python train.py --crop_scale_min=0.5 --tokenizer="word" --loss="softmax" --encoder_channel_attention="se" --text_encoder_layers=6 --text_encoder_norm_position="pre" --text_encoder_parallel_block=false --text_encoder_inner_norm=false --weight_decay=0.2
Rows from block 2 of the image encoder of a small contrastive image-text model, named by matrix and row number. Each number is 128 + 32 x the weight over its row's rms, rounded and kept within 0 to 255. All counts start at 0. Numbers have three digits each.
After each channel's rows are labels from the 100 images, of 14848, where the channel reaches its highest value: "patch colour" is the nearest of a few named colours to the mean colour under the peak. Only what is clearly more common there than usual is listed. The data: regions of photos with short descriptions (Visual Genome). In brackets: how many of the 100.
# conv: pointwise conv (encoder.blocks.2.conv.weight, 80x80x1x1), inputs 0-79

conv.49:100136162092112166213145101128133139113117147182123132074134137101152059191099116132172097181108076122108129130072077135120092094166161114149159124143168139155094103088079069101149084094161149132169136133170128154142109133149149176125183122
patch colour: green (29)

conv.28:077173118140125113154167120136119106179155147096158042130155099138164161118119109096101152113086157092186110129103164105171161085134126097132129188120115144080144087138092191107068074151120141096186108201063130120126092116136149128129145133
patch colour: pink (44); purple (31)

conv.61:135111101237150109072132144154105122182143128170159112128139115092123152082160173107132130148159133077092190148132084084168120081151134148101143107128137131107162104150079172159119110056135183106126086138150110202108112114119128088119140168
patch colour: white (30)

conv.4:120130099129102130131126099101089111143156159106138191131149161146156125125171117140128118150151069085093135129117000091092137191185119158155094082126141117139112103111143105193159144139092118182123114144127114179117133113094140119130164188
patch colour: red (41)

conv.30:156128131059146156149124069176127100134161124163145167070113131144153164077118134139104153079148119118110147138115119094146249115097184086124158092128132173096063098100110142140075070096160106123166108116110141111128108117149165146093098131
patch colour: pink (32)

conv.39:137165110050117126142188136146127135111126168194152117081084132158143151141124100113167133132114147169132121147102101139091113125207113133141144048140124117057137082131134114152128085134132147150173094207155127197122094097145126148120059094
patch colour: white (55)

conv.53:118203122148130159072069130090145142065139145141048122093117160133109163148157122136199145102070165097124129115120163126118129120138135124126096127236122129123133121170124091150127110123154174120156114155133106157101084148081195108149139074
patch colour: pink (35)

conv.10:145123141136113128146127112124117134134149106136124136063142109090142142160139102154122154215138067135126129146098143107134095099144146142137121130133144154250110123094150111123143151131137092120091126150120118146134110162147120110133255135
patch colour: green (47)

conv.0:149130124142143121167149129100103116137169107116151116110045101139095153151105097163101191156097173116114128187126177085182104097133172109127116144086115136183164137135126133074092118089112118087029103179109148059171108113120140121166154134
patch colour: green (58)

conv.59:183091105111198140171086143138149153143119141124159127142064138096113194097117111116102151099127121072147180141115128043122145102096101144147108118117125095121096073118184112101170159086098166164082090196156162151117096170106158106107145122
patch colour: red (34)

conv.37:090102091188119043193129134098154206162116132118111129139144140142130168098138121125079013121170159106182093078144092124106127179118108171130114151140075136109172136130126124104105111134057119121116145150102121147124145126155132171116124127
patch colour: cyan (31)

conv.13:122131118130158126082102162136129123150180227093094161149092103146161157098140142182141127158109102127149129146101096166133212154102133110085118106126120194174105069088127152193183133150128128130118087127151114095200119170135158107133167138
patch colour: red (60)

conv.18:149158157133136149057162111142089087151116150103119145175111173133185096079128118165172137184128029153087100114102124160153177150181120094116165093125183135145120127100113154142143096108174139119170100120105173126128097124141138132166211142
patch colour: red (44)

conv.54:092132138101142125112161063123140146156026201146122166206131130111124099139066109149134105120115126179109099143154116139115102090113159119116103132087147075117097163050141095113153143096141175172152172103104140103112107150111130186164165126
patch colour: blue (54)

conv.19:138104153164134068110195160083126145112116165109119132132154172094083108140090207117125077223138111132141101116095128163116085147084077125145094102152115124223116082138120139120090125131112063123124120128115126182102101134146174130154141146
patch colour: green (72)

conv.52:108122109150129107139121121139172117107162091119115082107111124195139145158125144100122119221120091120120142142111111157079109102088148137133106139112115134106133098149100158076132058168126094122124109094112126147170019123120164079144239133
patch colour: green (41)

conv.78:084122130189135130120122131112119150111156140130111135131090113143221169133098112146142093175128080141174126132114125101137250149120141120090116061122155141147106108111122113103119075134137100161151127174087122151181122120158239124130136133
patch colour: red (50)

conv.56:149137121101134144065133098131127153114127161139113162127153174119161182131147120176111112159153104172136078080155159140108136112251110114113134144121195135100082103089131160133161186093105110147133122195101171131130142124120102155148213115
patch colour: yellow (50)

conv.9:145133106183152129127126114165131110140123185204146124114122114089129039171119180100166141099134135126150117141140110172156134144123107103147165078086133097153114123104124113104117195083135123150178166074108131124070203123112170147145041123
patch colour: black (56)

conv.27:148099088093159136148180060134099154108119124106173106062159105147141122060050182146115135132163144136122145124086150075120151079152148169077153144118158143107147129100103140120144164154129177123189174094122176147088121060078121146127126141
patch colour: pink (37)

conv.22:094121093203106026116063135122128157133160121138140112174142170126146146137163154126138000091163136187164123079146124143170158123098116152121118153098187137163106145157125160133149128135127122135144136126096123102099070110106152130107116127
patch colour: red (55)

conv.16:151152207131184124096136135202141061106128132148098139102137106117131138124056150145122100136137126130118104082153133160118129100128114066091237119123183134128156127129121133145125133137222150116099121113117206115113119122148156158178107137
patch colour: white (29)

conv.77:122129148081100141177119139101172129076113100146096117145137117116159098095148134134219124107155169167146151118135169142121223145086141163125081094131144106108115117152128133114120120148175136112106148080193065100182168148111220138154104123
patch colour: red (70)

conv.46:166152128128137149124135087143152157155141211097132105119126065136106123186136145132176133103085147109162099124106148117167109122134166174109138139130094073173152087084077109135021104151122153073097104152103124122168189079106127107104171130
patch colour: blue (60)