config = dict(
    dataset='regions of photos with short descriptions (Visual Genome)',
    image_size=32,
    encoder_widths=[80, 112, 176],
    text_encoder_causal=False,
    text_encoder_width=192,
    text_encoder_norm_position='pre',
    text_encoder_fused_qkv=False,
    text_encoder_parallel_block=False,
    init='orthogonal',
    lr=0.0015,
    beta2=0.95,
    eps=1e-08,
    ema_decay=0.995,
    weight_decay=0.2,
)
Rows from block 3 of the text encoder of a small contrastive image-text model, named by matrix and row number. Rows with one number belong to one neuron. Each number is 200 + 20 x the weight over its row's rms, rounded and kept within 0 to 999. All counts start at 0.
Before each neuron's rows are labels from the 100 texts, of 14848, where the neuron reaches its highest value: "fires on" is the input token at the peak. Only what is clearly more common there than usual is listed. The data: regions of photos with short descriptions (Visual Genome). In brackets: how many of the 100.
# fc1: MLP up (text_encoder.blocks.3.mlp.fc1.weight, 576x192), inputs 28-55
# fc2: MLP down (text_encoder.blocks.3.mlp.fc2.weight, 192x576, transposed), outputs 28-55

fires on: "sky" (17); "pants" (12); "wearing" (9); "black" (8)
fc1.409,205,221,186,240,213,180,169,186,201,218,214,225,211,193,192,187,199,201,194,136,196,204,200,190,249,190,211,216
fc2.409,178,147,187,198,190,199,170,195,185,192,180,205,178,173,208,195,167,219,174,256,221,205,154,237,161,216,221,208

fires on: "sky" (25); "monitor" (17)
fc1.255,237,228,207,215,223,186,190,211,206,211,180,206,192,159,232,196,185,200,195,180,178,181,214,190,204,201,182,219
fc2.255,195,181,223,171,206,184,196,212,211,197,152,172,208,162,200,222,196,192,184,203,194,195,188,209,187,229,204,210

fires on: "bear" (15); "cow" (7); "grass" (7)
fc1.471,220,251,183,199,221,188,178,211,210,207,216,197,195,195,221,197,186,228,196,194,164,195,201,170,200,161,192,206
fc2.471,211,172,196,185,196,213,244,217,223,192,202,192,192,187,206,209,214,219,204,177,173,210,199,228,194,189,186,182

fires on: "red" (9); "on" (8)
fc1.108,216,194,226,208,196,197,189,202,191,214,228,191,182,209,200,193,204,187,190,202,157,191,204,208,183,200,198,209
fc2.108,201,201,189,204,176,175,208,230,233,186,190,208,172,214,185,205,157,192,156,162,213,185,164,221,226,228,174,189

fires on: "windshield" (12); "tv" (11); "television" (8); "and" (7)
fc1.62,188,195,240,204,224,187,207,202,220,229,212,206,155,202,232,204,220,195,200,169,187,181,196,206,194,181,232,232
fc2.62,207,178,225,185,203,163,195,183,196,199,147,215,192,221,191,215,213,199,193,228,177,163,241,189,213,206,177,173

fires on: "grass" (19); "frisbee" (9)
fc1.181,200,230,233,196,244,185,193,174,229,222,185,185,221,195,193,227,208,186,202,151,205,166,202,134,200,201,187,203
fc2.181,181,179,192,205,191,206,209,173,184,217,196,220,205,206,208,190,196,161,216,203,187,211,156,194,207,160,207,189

fires on: "red" (56)
fc1.173,230,196,197,207,200,197,210,166,244,178,210,219,186,215,220,204,183,194,200,196,151,177,196,210,203,194,180,229
fc2.173,167,206,213,167,204,169,216,196,223,182,240,194,186,193,173,190,198,171,182,162,206,190,200,225,199,224,214,186

fires on: "is" (18)
fc1.94,193,204,183,219,231,230,204,199,211,214,220,225,194,211,214,190,200,194,224,192,182,204,209,214,221,162,227,212
fc2.94,216,203,219,185,193,195,220,225,223,165,215,193,167,246,193,200,229,198,194,189,154,195,205,219,208,204,227,202

fires on: "plane" (23); "airplane" (12); "bus" (12)
fc1.205,235,195,199,222,200,239,204,157,192,181,211,230,176,201,211,179,210,202,211,214,190,193,222,184,208,204,200,201
fc2.205,222,179,192,217,205,227,181,197,190,179,196,199,176,182,227,191,219,200,201,205,212,200,195,235,204,216,186,209

fires on: "pink" (19)
fc1.126,194,200,203,202,185,205,229,134,240,213,210,188,176,208,193,193,168,187,202,207,202,179,215,209,192,224,183,230
fc2.126,178,213,192,195,208,160,192,207,227,215,198,192,175,193,207,196,165,163,190,178,224,168,208,194,233,214,199,214

fires on: "a" (19); "tennis" (13); "court" (12); "hand" (9)
fc1.87,183,201,195,190,207,214,234,204,220,226,196,183,197,177,201,206,195,189,238,199,205,177,198,169,183,203,185,265
fc2.87,212,192,161,197,184,191,236,232,203,176,206,199,200,210,187,204,186,209,207,261,230,208,155,196,208,223,223,226

fires on: "white" (10); "table" (8)
fc1.553,186,208,210,207,208,178,196,205,200,164,258,203,185,194,225,184,185,207,198,201,186,156,177,206,212,213,197,214
fc2.553,167,200,220,197,249,189,196,203,211,192,140,200,185,188,246,198,213,209,192,207,183,189,195,219,186,216,224,186

fires on: "elephant" (22); "on" (7)
fc1.131,194,217,205,217,188,239,202,190,196,214,235,199,225,206,187,150,235,232,216,190,241,209,223,168,210,212,204,199
fc2.131,187,217,196,201,199,183,176,250,192,237,216,174,199,182,217,235,214,212,178,174,195,216,198,174,210,201,221,183

fires on: "in" (16); "on" (9)
fc1.118,200,210,218,209,207,204,189,195,189,205,197,213,231,202,213,165,222,243,199,170,203,204,211,182,214,211,194,203
fc2.118,213,211,217,171,219,189,209,193,193,226,235,211,210,225,160,196,202,191,215,157,198,219,205,180,185,157,211,163

fires on: "sky" (51)
fc1.20,202,214,210,225,217,201,179,209,217,238,198,201,198,155,216,161,183,192,199,191,196,160,213,177,197,201,189,208
fc2.20,194,175,199,201,207,172,195,197,209,194,176,170,218,184,199,199,187,174,194,199,210,196,208,189,168,205,177,202

fires on: "red" (92)
fc1.332,224,205,215,225,185,229,235,175,218,194,205,191,209,223,237,191,191,183,198,174,161,210,199,209,196,165,208,187
fc2.332,198,202,230,185,180,181,240,226,209,193,227,209,186,221,195,194,225,155,195,181,183,205,174,234,202,213,226,180

fires on: "purple" (82)
fc1.225,229,225,188,196,199,182,179,223,179,161,230,224,225,211,196,207,243,195,238,201,166,162,235,201,232,180,218,198
fc2.225,181,200,188,223,205,172,214,173,205,226,206,179,214,179,217,173,218,206,197,194,207,183,196,172,148,230,207,205

fires on: "<end>" (44); "white" (15); "on" (10)
fc1.247,228,190,193,176,201,179,222,198,207,189,194,237,180,205,197,216,206,187,226,207,190,161,221,170,202,213,185,204
fc2.247,206,172,157,199,206,232,194,212,223,166,161,204,167,171,210,195,191,211,182,226,189,196,194,243,219,227,227,202

fires on: "on" (19); "cheese" (11); "pizza" (10)
fc1.236,187,207,248,189,203,233,258,209,204,222,216,175,180,198,193,205,194,200,206,184,203,195,196,192,201,170,202,198
fc2.236,195,217,212,173,186,192,216,231,203,222,193,190,189,209,168,188,189,163,203,182,186,191,164,213,229,180,201,217

fires on: "purple" (63); "blue" (33)
fc1.387,230,252,193,201,231,224,211,223,192,187,208,208,180,215,203,155,229,208,232,180,189,194,237,198,215,170,220,192
fc2.387,222,218,195,201,210,196,174,199,184,195,195,211,190,225,224,189,238,161,202,188,216,199,212,234,173,212,188,221

fires on: "plane" (34); "blue" (20); "airplane" (9); "this" (7)
fc1.165,244,208,177,219,196,183,200,192,207,237,179,213,189,200,208,175,167,184,192,203,157,205,208,190,200,217,192,200
fc2.165,161,199,171,212,204,184,183,197,182,203,190,206,214,197,214,204,162,205,182,184,196,185,190,215,248,206,182,214

fires on: "windshield" (10); "window" (7)
fc1.468,193,198,232,195,203,201,197,229,229,190,205,191,163,180,218,205,184,186,195,178,192,180,182,210,199,152,230,221
fc2.468,220,162,203,167,202,186,181,186,189,214,144,224,190,203,186,211,233,195,191,213,207,175,248,212,212,214,181,155

fires on: "tree" (8)
fc1.478,198,196,205,190,211,199,216,175,237,222,213,201,235,191,192,205,224,203,201,111,201,208,201,208,197,171,200,207
fc2.478,194,180,209,192,175,205,221,201,190,170,190,177,208,239,158,174,180,189,209,214,203,202,195,222,211,195,228,202

fires on: "plane" (53); "airplane" (8); "sky" (7)
fc1.313,240,215,198,235,210,178,194,176,195,185,195,222,187,205,178,217,202,214,221,174,183,195,242,161,205,199,195,193
fc2.313,190,179,213,227,228,192,188,206,176,188,144,226,187,192,185,197,165,177,221,167,221,211,173,227,236,228,200,188

fires on: "buildings" (8); "and" (7)
fc1.32,207,215,180,216,207,185,200,188,234,193,210,217,200,165,195,165,177,208,194,161,173,192,203,188,212,205,185,189
fc2.32,190,221,193,196,207,182,192,226,204,182,212,192,213,217,158,166,182,178,201,173,209,189,201,195,197,213,190,204

fires on: "plane" (12); "yellow" (11)
fc1.245,229,203,186,195,217,171,187,188,213,180,224,226,184,158,218,186,197,226,193,195,209,210,201,176,191,234,178,228
fc2.245,227,189,203,211,183,218,194,217,200,172,195,208,201,200,199,218,221,189,158,213,199,187,219,190,178,222,177,168

fires on: "red" (22)
fc1.55,193,208,215,211,223,212,242,188,271,200,189,211,177,188,210,199,196,197,212,143,201,191,197,216,200,213,189,253
fc2.55,196,195,201,188,174,195,222,188,209,216,245,186,215,218,176,168,217,162,197,154,187,214,183,239,212,201,203,191

fires on: "the" (11); "giraffe" (10); "long" (7)
fc1.52,185,247,205,212,189,172,207,201,204,190,208,184,204,194,188,177,180,204,193,202,195,173,210,189,211,196,187,211
fc2.52,171,211,207,208,217,170,171,196,175,200,192,227,215,214,177,192,204,207,195,179,233,208,187,197,216,185,221,209

fires on: "bear" (8)
fc1.23,222,230,195,188,199,175,195,188,212,215,174,204,217,200,185,187,180,203,211,204,175,195,273,200,204,175,197,179
fc2.23,226,221,194,172,166,227,248,240,180,175,168,207,214,222,200,207,261,218,227,209,168,196,223,198,216,195,223,171

fires on: "pink" (58); "purple" (29); "red" (13)
fc1.522,211,211,212,209,191,210,255,196,221,187,237,209,203,186,256,203,218,201,209,193,172,209,220,208,191,200,203,193
fc2.522,238,196,220,184,146,194,205,230,203,199,210,181,189,228,226,210,235,175,164,189,203,207,177,237,173,221,208,182

fires on: "elephant" (11)
fc1.122,203,203,190,217,192,199,188,235,199,190,206,177,223,209,194,188,187,212,204,195,200,201,240,157,249,187,203,207
fc2.122,222,176,194,212,146,194,205,191,187,167,205,191,210,218,194,212,211,188,184,209,189,192,197,185,197,200,201,215

fires on: "on" (12); "chair" (9); "sitting" (8); "bench" (7)
fc1.519,178,218,188,209,216,228,238,209,229,180,183,206,176,203,163,183,205,241,232,162,230,209,212,209,244,191,240,214
fc2.519,170,174,216,168,200,180,202,200,199,210,165,185,201,172,180,202,191,198,196,193,227,160,162,181,185,233,213,209

fires on: "pink" (15)
fc1.238,201,220,195,184,204,188,231,202,240,179,189,198,204,201,213,216,186,199,232,197,160,208,202,214,205,197,182,199
fc2.238,194,172,200,207,186,188,186,223,195,177,223,186,199,220,174,181,206,184,199,211,205,214,190,238,198,208,212,208

fires on: "tree" (8); "green" (7)
fc1.273,181,217,222,207,229,174,218,185,190,222,214,214,217,203,190,182,205,214,217,199,200,195,197,195,208,189,196,225
fc2.273,176,189,178,200,219,198,201,202,184,196,211,215,225,204,195,194,206,172,227,197,206,184,202,191,191,205,167,200

fires on: "the" (12); "white" (12); "stop" (10); "and" (8)
fc1.406,227,220,179,196,201,193,204,206,212,182,187,223,197,203,184,197,168,193,208,204,181,193,205,197,227,183,169,197
fc2.406,202,178,193,164,162,196,200,207,203,204,206,189,196,213,158,205,191,182,192,217,234,211,171,221,218,205,181,208

fires on: "plane" (23); "sky" (17); "airplane" (8); "on" (7)
fc1.460,224,213,184,193,210,183,191,199,197,169,203,237,179,196,270,202,206,230,213,209,164,202,210,200,217,214,204,196
fc2.460,212,196,167,186,190,197,172,177,191,211,178,239,222,198,237,207,209,205,216,232,163,191,208,196,221,218,202,218

fires on: "a" (13); "skateboard" (8)
fc1.426,191,224,200,192,221,233,212,212,196,208,213,210,213,197,187,182,203,218,274,191,217,213,207,189,214,201,204,208
fc2.426,197,176,195,190,208,169,200,227,211,214,244,206,190,216,186,207,194,198,210,195,200,216,215,181,203,184,215,184

fires on: "on" (10)
fc1.256,231,215,161,221,191,224,164,221,220,199,205,188,173,213,231,216,194,205,194,213,203,191,219,208,197,166,217,227
fc2.256,221,227,220,203,208,196,183,208,214,203,227,205,161,189,212,191,191,213,196,194,205,221,181,216,211,196,241,199

fires on: "a" (22)
fc1.115,203,184,192,193,217,207,204,203,246,223,204,209,172,182,219,218,195,211,199,151,191,174,205,196,196,214,208,230
fc2.115,198,171,223,174,220,168,197,157,235,223,190,207,161,185,209,233,208,198,175,194,176,173,220,185,186,201,176,194

fires on: "pink" (13); "hand" (7)
fc1.400,203,228,177,204,187,214,187,205,202,180,213,202,206,175,214,203,203,228,199,214,214,203,205,213,245,210,174,222
fc2.400,191,181,190,140,183,189,221,250,196,142,204,207,190,210,184,237,217,231,223,204,199,207,192,210,226,197,203,206

fires on: "plane" (32); "airplane" (17)
fc1.391,213,197,194,236,205,217,218,171,203,188,201,222,180,193,224,205,207,212,211,202,186,187,237,172,208,216,178,195
fc2.391,202,204,183,243,213,193,199,197,189,159,159,205,198,188,207,186,189,200,179,179,193,182,206,223,218,229,192,187

fires on: "red" (16); "decker" (9)
fc1.230,225,186,209,204,196,212,195,198,222,203,203,214,183,189,199,199,195,201,198,213,173,196,206,191,187,192,185,219
fc2.230,187,206,200,193,170,212,218,204,222,182,206,192,217,183,165,223,148,170,191,192,200,219,195,214,197,177,192,185

fires on: "the" (12); "lines" (10); "court" (8); "on" (8)
fc1.134,207,208,181,194,203,240,246,220,211,190,176,222,183,185,206,192,192,219,238,220,207,159,218,197,199,222,220,205
fc2.134,191,176,207,191,195,161,177,212,215,236,204,188,193,176,206,216,199,206,186,193,171,205,216,196,224,230,197,211

fires on: "<end>" (31); "white" (27); "tennis" (8)
fc1.521,196,177,192,181,212,225,254,205,200,226,193,217,212,189,240,189,200,203,228,207,215,190,210,180,205,237,197,211
fc2.521,192,212,178,233,197,153,160,213,182,201,201,195,221,214,181,194,190,191,160,210,224,194,193,201,205,203,181,208

fires on: "dog" (27); "bird" (11); "wearing" (8)
fc1.267,199,233,198,238,188,173,210,229,180,208,192,207,212,214,187,198,177,217,215,197,166,211,206,165,225,147,252,197
fc2.267,194,182,204,187,223,193,189,154,215,221,221,190,189,177,180,202,212,201,196,201,242,180,223,204,179,190,175,199

fires on: "dog" (12); "on" (10); "with" (9); "of" (7)
fc1.493,185,194,225,191,187,234,201,230,195,196,245,181,176,194,227,195,194,205,205,213,216,205,193,203,208,211,236,230
fc2.493,217,192,205,188,159,191,219,247,205,180,191,203,190,209,176,189,218,228,197,186,198,210,201,207,199,174,226,163

fires on: "red" (24); "of" (12)
fc1.153,216,201,214,195,187,212,231,208,213,199,206,185,191,202,205,223,185,184,210,206,178,191,197,211,197,169,200,199
fc2.153,191,185,221,188,202,167,192,210,229,195,179,175,158,221,170,225,179,171,161,152,200,158,176,207,210,226,205,183

fires on: "on" (7)
fc1.556,206,208,204,185,195,200,212,190,294,238,240,165,181,172,207,166,174,206,190,213,206,160,210,195,193,209,180,210
fc2.556,188,181,191,202,173,200,203,188,197,169,194,194,219,199,168,193,177,185,204,207,238,217,175,198,191,238,197,194

fires on: "grass" (9); "soccer" (7)
fc1.491,200,205,227,193,209,230,207,195,203,182,216,192,217,200,204,216,217,186,218,206,174,180,209,197,204,152,197,199
fc2.491,157,184,236,184,239,168,208,168,179,218,192,208,211,199,163,172,202,179,224,212,220,180,182,193,183,197,191,210

fires on: "plane" (22); "airplane" (8)
fc1.212,253,212,194,260,199,203,192,202,194,192,186,232,196,205,216,210,208,176,210,201,167,195,222,194,178,210,200,199
fc2.212,166,183,224,179,225,152,207,222,201,197,189,233,201,201,162,211,183,189,233,192,183,189,184,203,251,196,181,210

fires on: "sky" (38)
fc1.408,186,215,193,180,189,165,212,209,189,180,228,223,218,207,196,200,200,213,230,202,178,208,198,170,294,186,204,202
fc2.408,191,184,214,147,199,167,199,225,182,204,172,227,183,207,195,205,188,218,206,214,188,178,187,193,220,207,211,186

fires on: "a" (16); "is" (13)
fc1.203,188,197,211,216,195,238,226,159,204,155,204,192,200,213,199,192,223,199,198,182,212,169,196,212,190,194,216,227
fc2.203,198,182,202,214,185,200,198,215,198,128,131,214,193,217,199,216,199,196,202,231,201,199,202,221,196,178,223,181

fires on: "purple" (61)
fc1.401,219,214,193,216,189,178,205,166,192,194,228,199,214,215,184,220,216,186,212,206,188,173,235,210,190,163,201,193
fc2.401,232,208,204,218,174,240,205,177,208,199,178,198,215,198,195,198,201,228,176,171,209,207,187,192,172,174,215,182

fires on: "white" (33); "sky" (32)
fc1.324,194,206,183,207,219,178,213,185,224,192,183,233,172,162,225,196,169,191,209,209,183,156,215,195,215,225,188,213
fc2.324,216,201,213,180,191,183,203,202,171,196,134,199,222,200,173,188,210,193,198,208,181,208,157,232,206,241,228,211

fires on: "grass" (51); "green" (21); "frisbee" (18)
fc1.363,199,207,202,210,221,219,205,175,209,197,190,188,219,180,200,211,233,196,189,168,200,148,192,145,207,202,181,246
fc2.363,188,215,177,223,206,238,228,209,186,218,173,216,206,172,183,189,215,208,199,192,208,173,181,198,226,156,229,207

fires on: "the" (15); "cup" (9)
fc1.93,190,208,187,209,214,203,181,185,245,202,223,194,173,198,211,206,189,205,192,166,186,170,203,198,206,192,201,247
fc2.93,199,186,193,193,175,192,203,234,187,184,222,187,220,214,173,213,206,162,211,253,215,218,190,195,196,177,196,186

fires on: "blue" (93)
fc1.47,226,220,202,210,200,182,195,221,206,247,211,201,194,196,198,169,185,194,211,187,178,182,220,202,198,223,222,229
fc2.47,209,194,223,212,218,193,170,198,180,237,223,220,179,193,205,176,184,189,163,219,212,191,195,205,203,212,217,208

fires on: "bus" (9); "microwave" (8)
fc1.195,212,219,190,203,205,233,219,203,231,203,218,190,166,190,207,152,186,193,196,216,196,162,204,201,199,179,207,204
fc2.195,181,176,189,174,196,202,197,206,202,191,204,193,203,185,203,211,211,214,208,215,222,188,193,235,197,213,195,198

fires on: "grass" (80); "frisbee" (11)
fc1.180,204,228,234,217,241,201,201,188,198,166,186,191,198,171,213,203,240,203,199,174,199,195,193,202,196,177,200,232
fc2.180,174,201,193,202,210,196,227,229,190,207,159,190,220,180,177,186,205,234,187,206,217,185,187,205,224,182,240,198

fires on: "red" (37); "in" (15)
fc1.308,238,184,246,195,188,208,195,178,195,184,200,209,186,214,206,218,222,190,195,174,166,205,209,192,194,161,198,196
fc2.308,201,214,208,226,197,195,211,193,230,183,197,195,167,186,198,223,154,211,185,197,225,194,192,211,224,235,187,231

fires on: "bear" (10)
fc1.334,264,277,197,215,193,187,189,202,207,173,207,201,203,202,203,215,194,209,198,193,141,167,235,199,206,175,189,203
fc2.334,206,200,183,186,198,195,230,248,208,166,185,180,208,197,218,184,186,232,197,187,175,217,213,230,204,207,204,174

fires on: "dog" (13)
fc1.24,203,230,196,214,250,193,215,214,203,218,176,225,184,204,220,198,182,245,210,210,170,212,210,178,236,160,234,205
fc2.24,198,182,196,186,203,162,185,139,197,202,221,205,213,227,168,199,240,190,205,209,206,176,247,197,197,204,165,201

fires on: "a" (12); "on" (9)
fc1.74,236,206,182,194,211,175,221,225,237,209,183,230,174,181,185,205,171,212,207,178,201,183,203,198,209,219,192,207
fc2.74,205,208,198,163,172,179,192,244,174,185,192,189,211,225,192,208,229,204,197,206,186,196,202,208,196,190,220,211

fires on: "grass" (10)
fc1.265,223,243,204,253,228,180,186,224,211,220,219,185,186,202,180,208,214,193,198,136,181,184,223,192,200,189,226,229
fc2.265,212,173,207,195,183,212,189,188,197,211,206,192,193,209,174,198,227,212,193,235,230,195,228,163,195,187,199,158

fires on: "grass" (15)
fc1.424,210,190,197,200,212,251,199,177,208,160,184,206,196,192,215,193,233,191,226,203,190,171,205,197,198,185,202,203
fc2.424,161,155,205,192,210,234,239,157,212,208,231,203,187,156,196,199,207,185,230,195,242,191,156,196,171,172,192,182

fires on: "white" (13)
fc1.183,188,180,205,196,209,236,221,178,209,200,233,206,185,194,196,173,209,218,239,199,195,169,223,147,209,233,231,200
fc2.183,186,149,177,174,194,170,191,212,216,191,194,205,180,196,150,227,189,177,205,195,224,207,196,205,248,195,165,197

fires on: "purple" (11); "on" (8)
fc1.560,222,236,205,181,188,202,201,206,197,225,206,208,198,204,187,209,199,203,202,193,170,173,226,168,223,191,208,194
fc2.560,192,201,226,169,194,196,205,217,190,188,195,221,166,209,195,204,188,212,215,214,207,202,170,210,213,236,209,216

fires on: "<end>" (40)
fc1.330,196,205,190,194,200,175,231,205,184,196,220,230,217,212,222,177,203,207,207,218,152,176,204,194,224,193,200,242
fc2.330,214,183,172,211,193,210,210,209,149,145,187,223,207,235,167,170,220,184,210,210,219,212,202,195,177,179,199,162

fires on: "tree" (15); "trees" (10)
fc1.67,208,214,213,225,214,199,223,190,202,213,221,218,209,164,184,147,222,218,193,146,206,200,201,192,199,223,191,221
fc2.67,223,167,182,229,213,179,202,208,220,193,179,199,170,201,189,182,184,201,182,252,200,217,207,217,218,206,210,248

fires on: "the" (13); "white" (8); "of" (7)
fc1.281,211,207,205,176,209,201,228,186,217,136,193,197,213,212,206,206,212,207,202,162,171,173,218,188,200,231,163,198
fc2.281,212,219,198,173,214,220,195,180,189,194,200,206,191,207,200,179,193,195,206,204,237,195,196,209,186,239,168,216

fires on: "bus" (75)
fc1.237,241,193,231,193,236,223,218,197,191,184,202,236,152,180,190,217,227,225,222,214,181,194,209,203,194,219,219,196
fc2.237,191,191,192,190,168,217,165,233,202,217,195,183,182,201,176,223,178,195,184,207,220,221,218,205,244,187,210,210

fires on: "the" (14)
fc1.547,179,220,182,205,218,193,189,159,230,191,219,188,235,169,177,151,173,204,187,174,218,165,230,183,209,222,173,225
fc2.547,207,134,176,206,195,205,216,164,227,173,182,206,173,192,186,235,193,213,213,263,195,211,188,204,196,198,216,177

fires on: "a" (24)
fc1.421,188,220,197,189,227,195,235,201,194,171,220,227,239,206,175,190,210,224,233,133,209,210,213,170,224,192,182,193
fc2.421,203,229,198,209,195,220,196,179,183,237,256,186,210,212,198,173,207,193,188,187,196,201,190,214,185,226,212,245

fires on: "boat" (21); "water" (20)
fc1.563,179,209,207,194,205,223,208,209,193,194,233,197,161,207,191,193,218,202,209,199,213,193,190,217,224,186,228,229
fc2.563,186,206,227,191,239,195,200,184,204,193,191,180,202,214,194,204,208,196,197,172,175,191,200,225,180,220,202,215

fires on: "purple" (10)
fc1.259,209,205,212,192,230,199,211,182,196,179,229,206,199,205,196,187,229,232,237,144,176,198,201,208,204,226,225,193
fc2.259,208,227,218,219,210,207,217,184,185,221,218,173,220,205,204,183,204,209,209,178,199,234,210,195,179,196,218,199

fires on: "a" (16); "is" (7)
fc1.14,178,191,185,234,223,185,205,176,236,222,241,209,205,149,208,212,201,226,204,192,219,158,214,192,184,228,179,260
fc2.14,208,195,209,194,215,194,173,182,192,201,149,226,183,227,227,218,198,224,189,204,190,198,211,224,216,227,199,163

fires on: "purple" (32); "blue" (15)
fc1.66,219,285,226,208,215,179,194,216,189,236,205,223,205,213,188,194,228,200,213,151,170,206,234,202,194,186,231,202
fc2.66,201,201,199,178,179,183,187,215,234,209,182,193,193,193,224,197,200,178,153,177,216,166,216,182,212,240,177,201

fires on: "is" (28); "the" (14); "pink" (9)
fc1.166,194,205,180,254,194,203,191,202,221,216,215,180,217,187,203,147,206,218,182,199,184,170,235,193,197,215,204,211
fc2.166,178,202,187,198,180,224,211,202,204,213,190,184,211,142,223,231,186,214,209,225,209,214,182,168,221,162,186,161

fires on: "tree" (22); "trees" (18)
fc1.410,202,217,204,215,213,192,213,182,224,211,223,211,221,165,183,146,204,207,196,139,201,206,204,190,216,219,188,237
fc2.410,212,167,182,211,196,180,203,202,218,187,174,194,174,222,174,185,172,197,199,231,214,181,206,222,241,222,210,249

fires on: "grass" (20); "soccer" (11); "frisbee" (10)
fc1.198,201,223,215,204,220,230,196,218,213,218,210,201,191,200,196,207,181,201,218,189,200,205,201,161,207,199,214,204
fc2.198,168,214,210,218,192,191,192,230,180,205,198,223,207,187,204,206,218,230,209,185,176,213,195,219,198,198,207,191

fires on: "pink" (22); "brown" (9); "is" (8); "purple" (7)
fc1.123,179,202,197,234,199,223,214,203,216,238,233,184,217,198,199,138,193,202,195,172,196,188,185,204,216,206,254,236
fc2.123,181,222,194,211,178,209,185,192,168,211,220,219,229,186,232,191,208,227,174,216,195,233,197,198,206,176,209,187

fires on: "in" (7)
fc1.492,193,191,202,200,206,194,216,214,211,199,183,177,168,206,203,201,194,177,225,195,189,187,205,224,203,185,211,230
fc2.492,185,228,178,218,190,145,192,215,232,197,214,177,194,217,200,184,145,183,197,207,211,191,228,201,204,192,201,186

fires on: "blue" (40); "is" (10)
fc1.39,216,192,184,202,198,171,178,219,201,224,210,198,193,186,196,214,184,180,214,212,180,168,210,194,193,230,208,235
fc2.39,213,196,206,202,196,196,178,184,182,239,230,191,210,188,174,189,176,190,175,213,217,198,202,189,183,213,212,201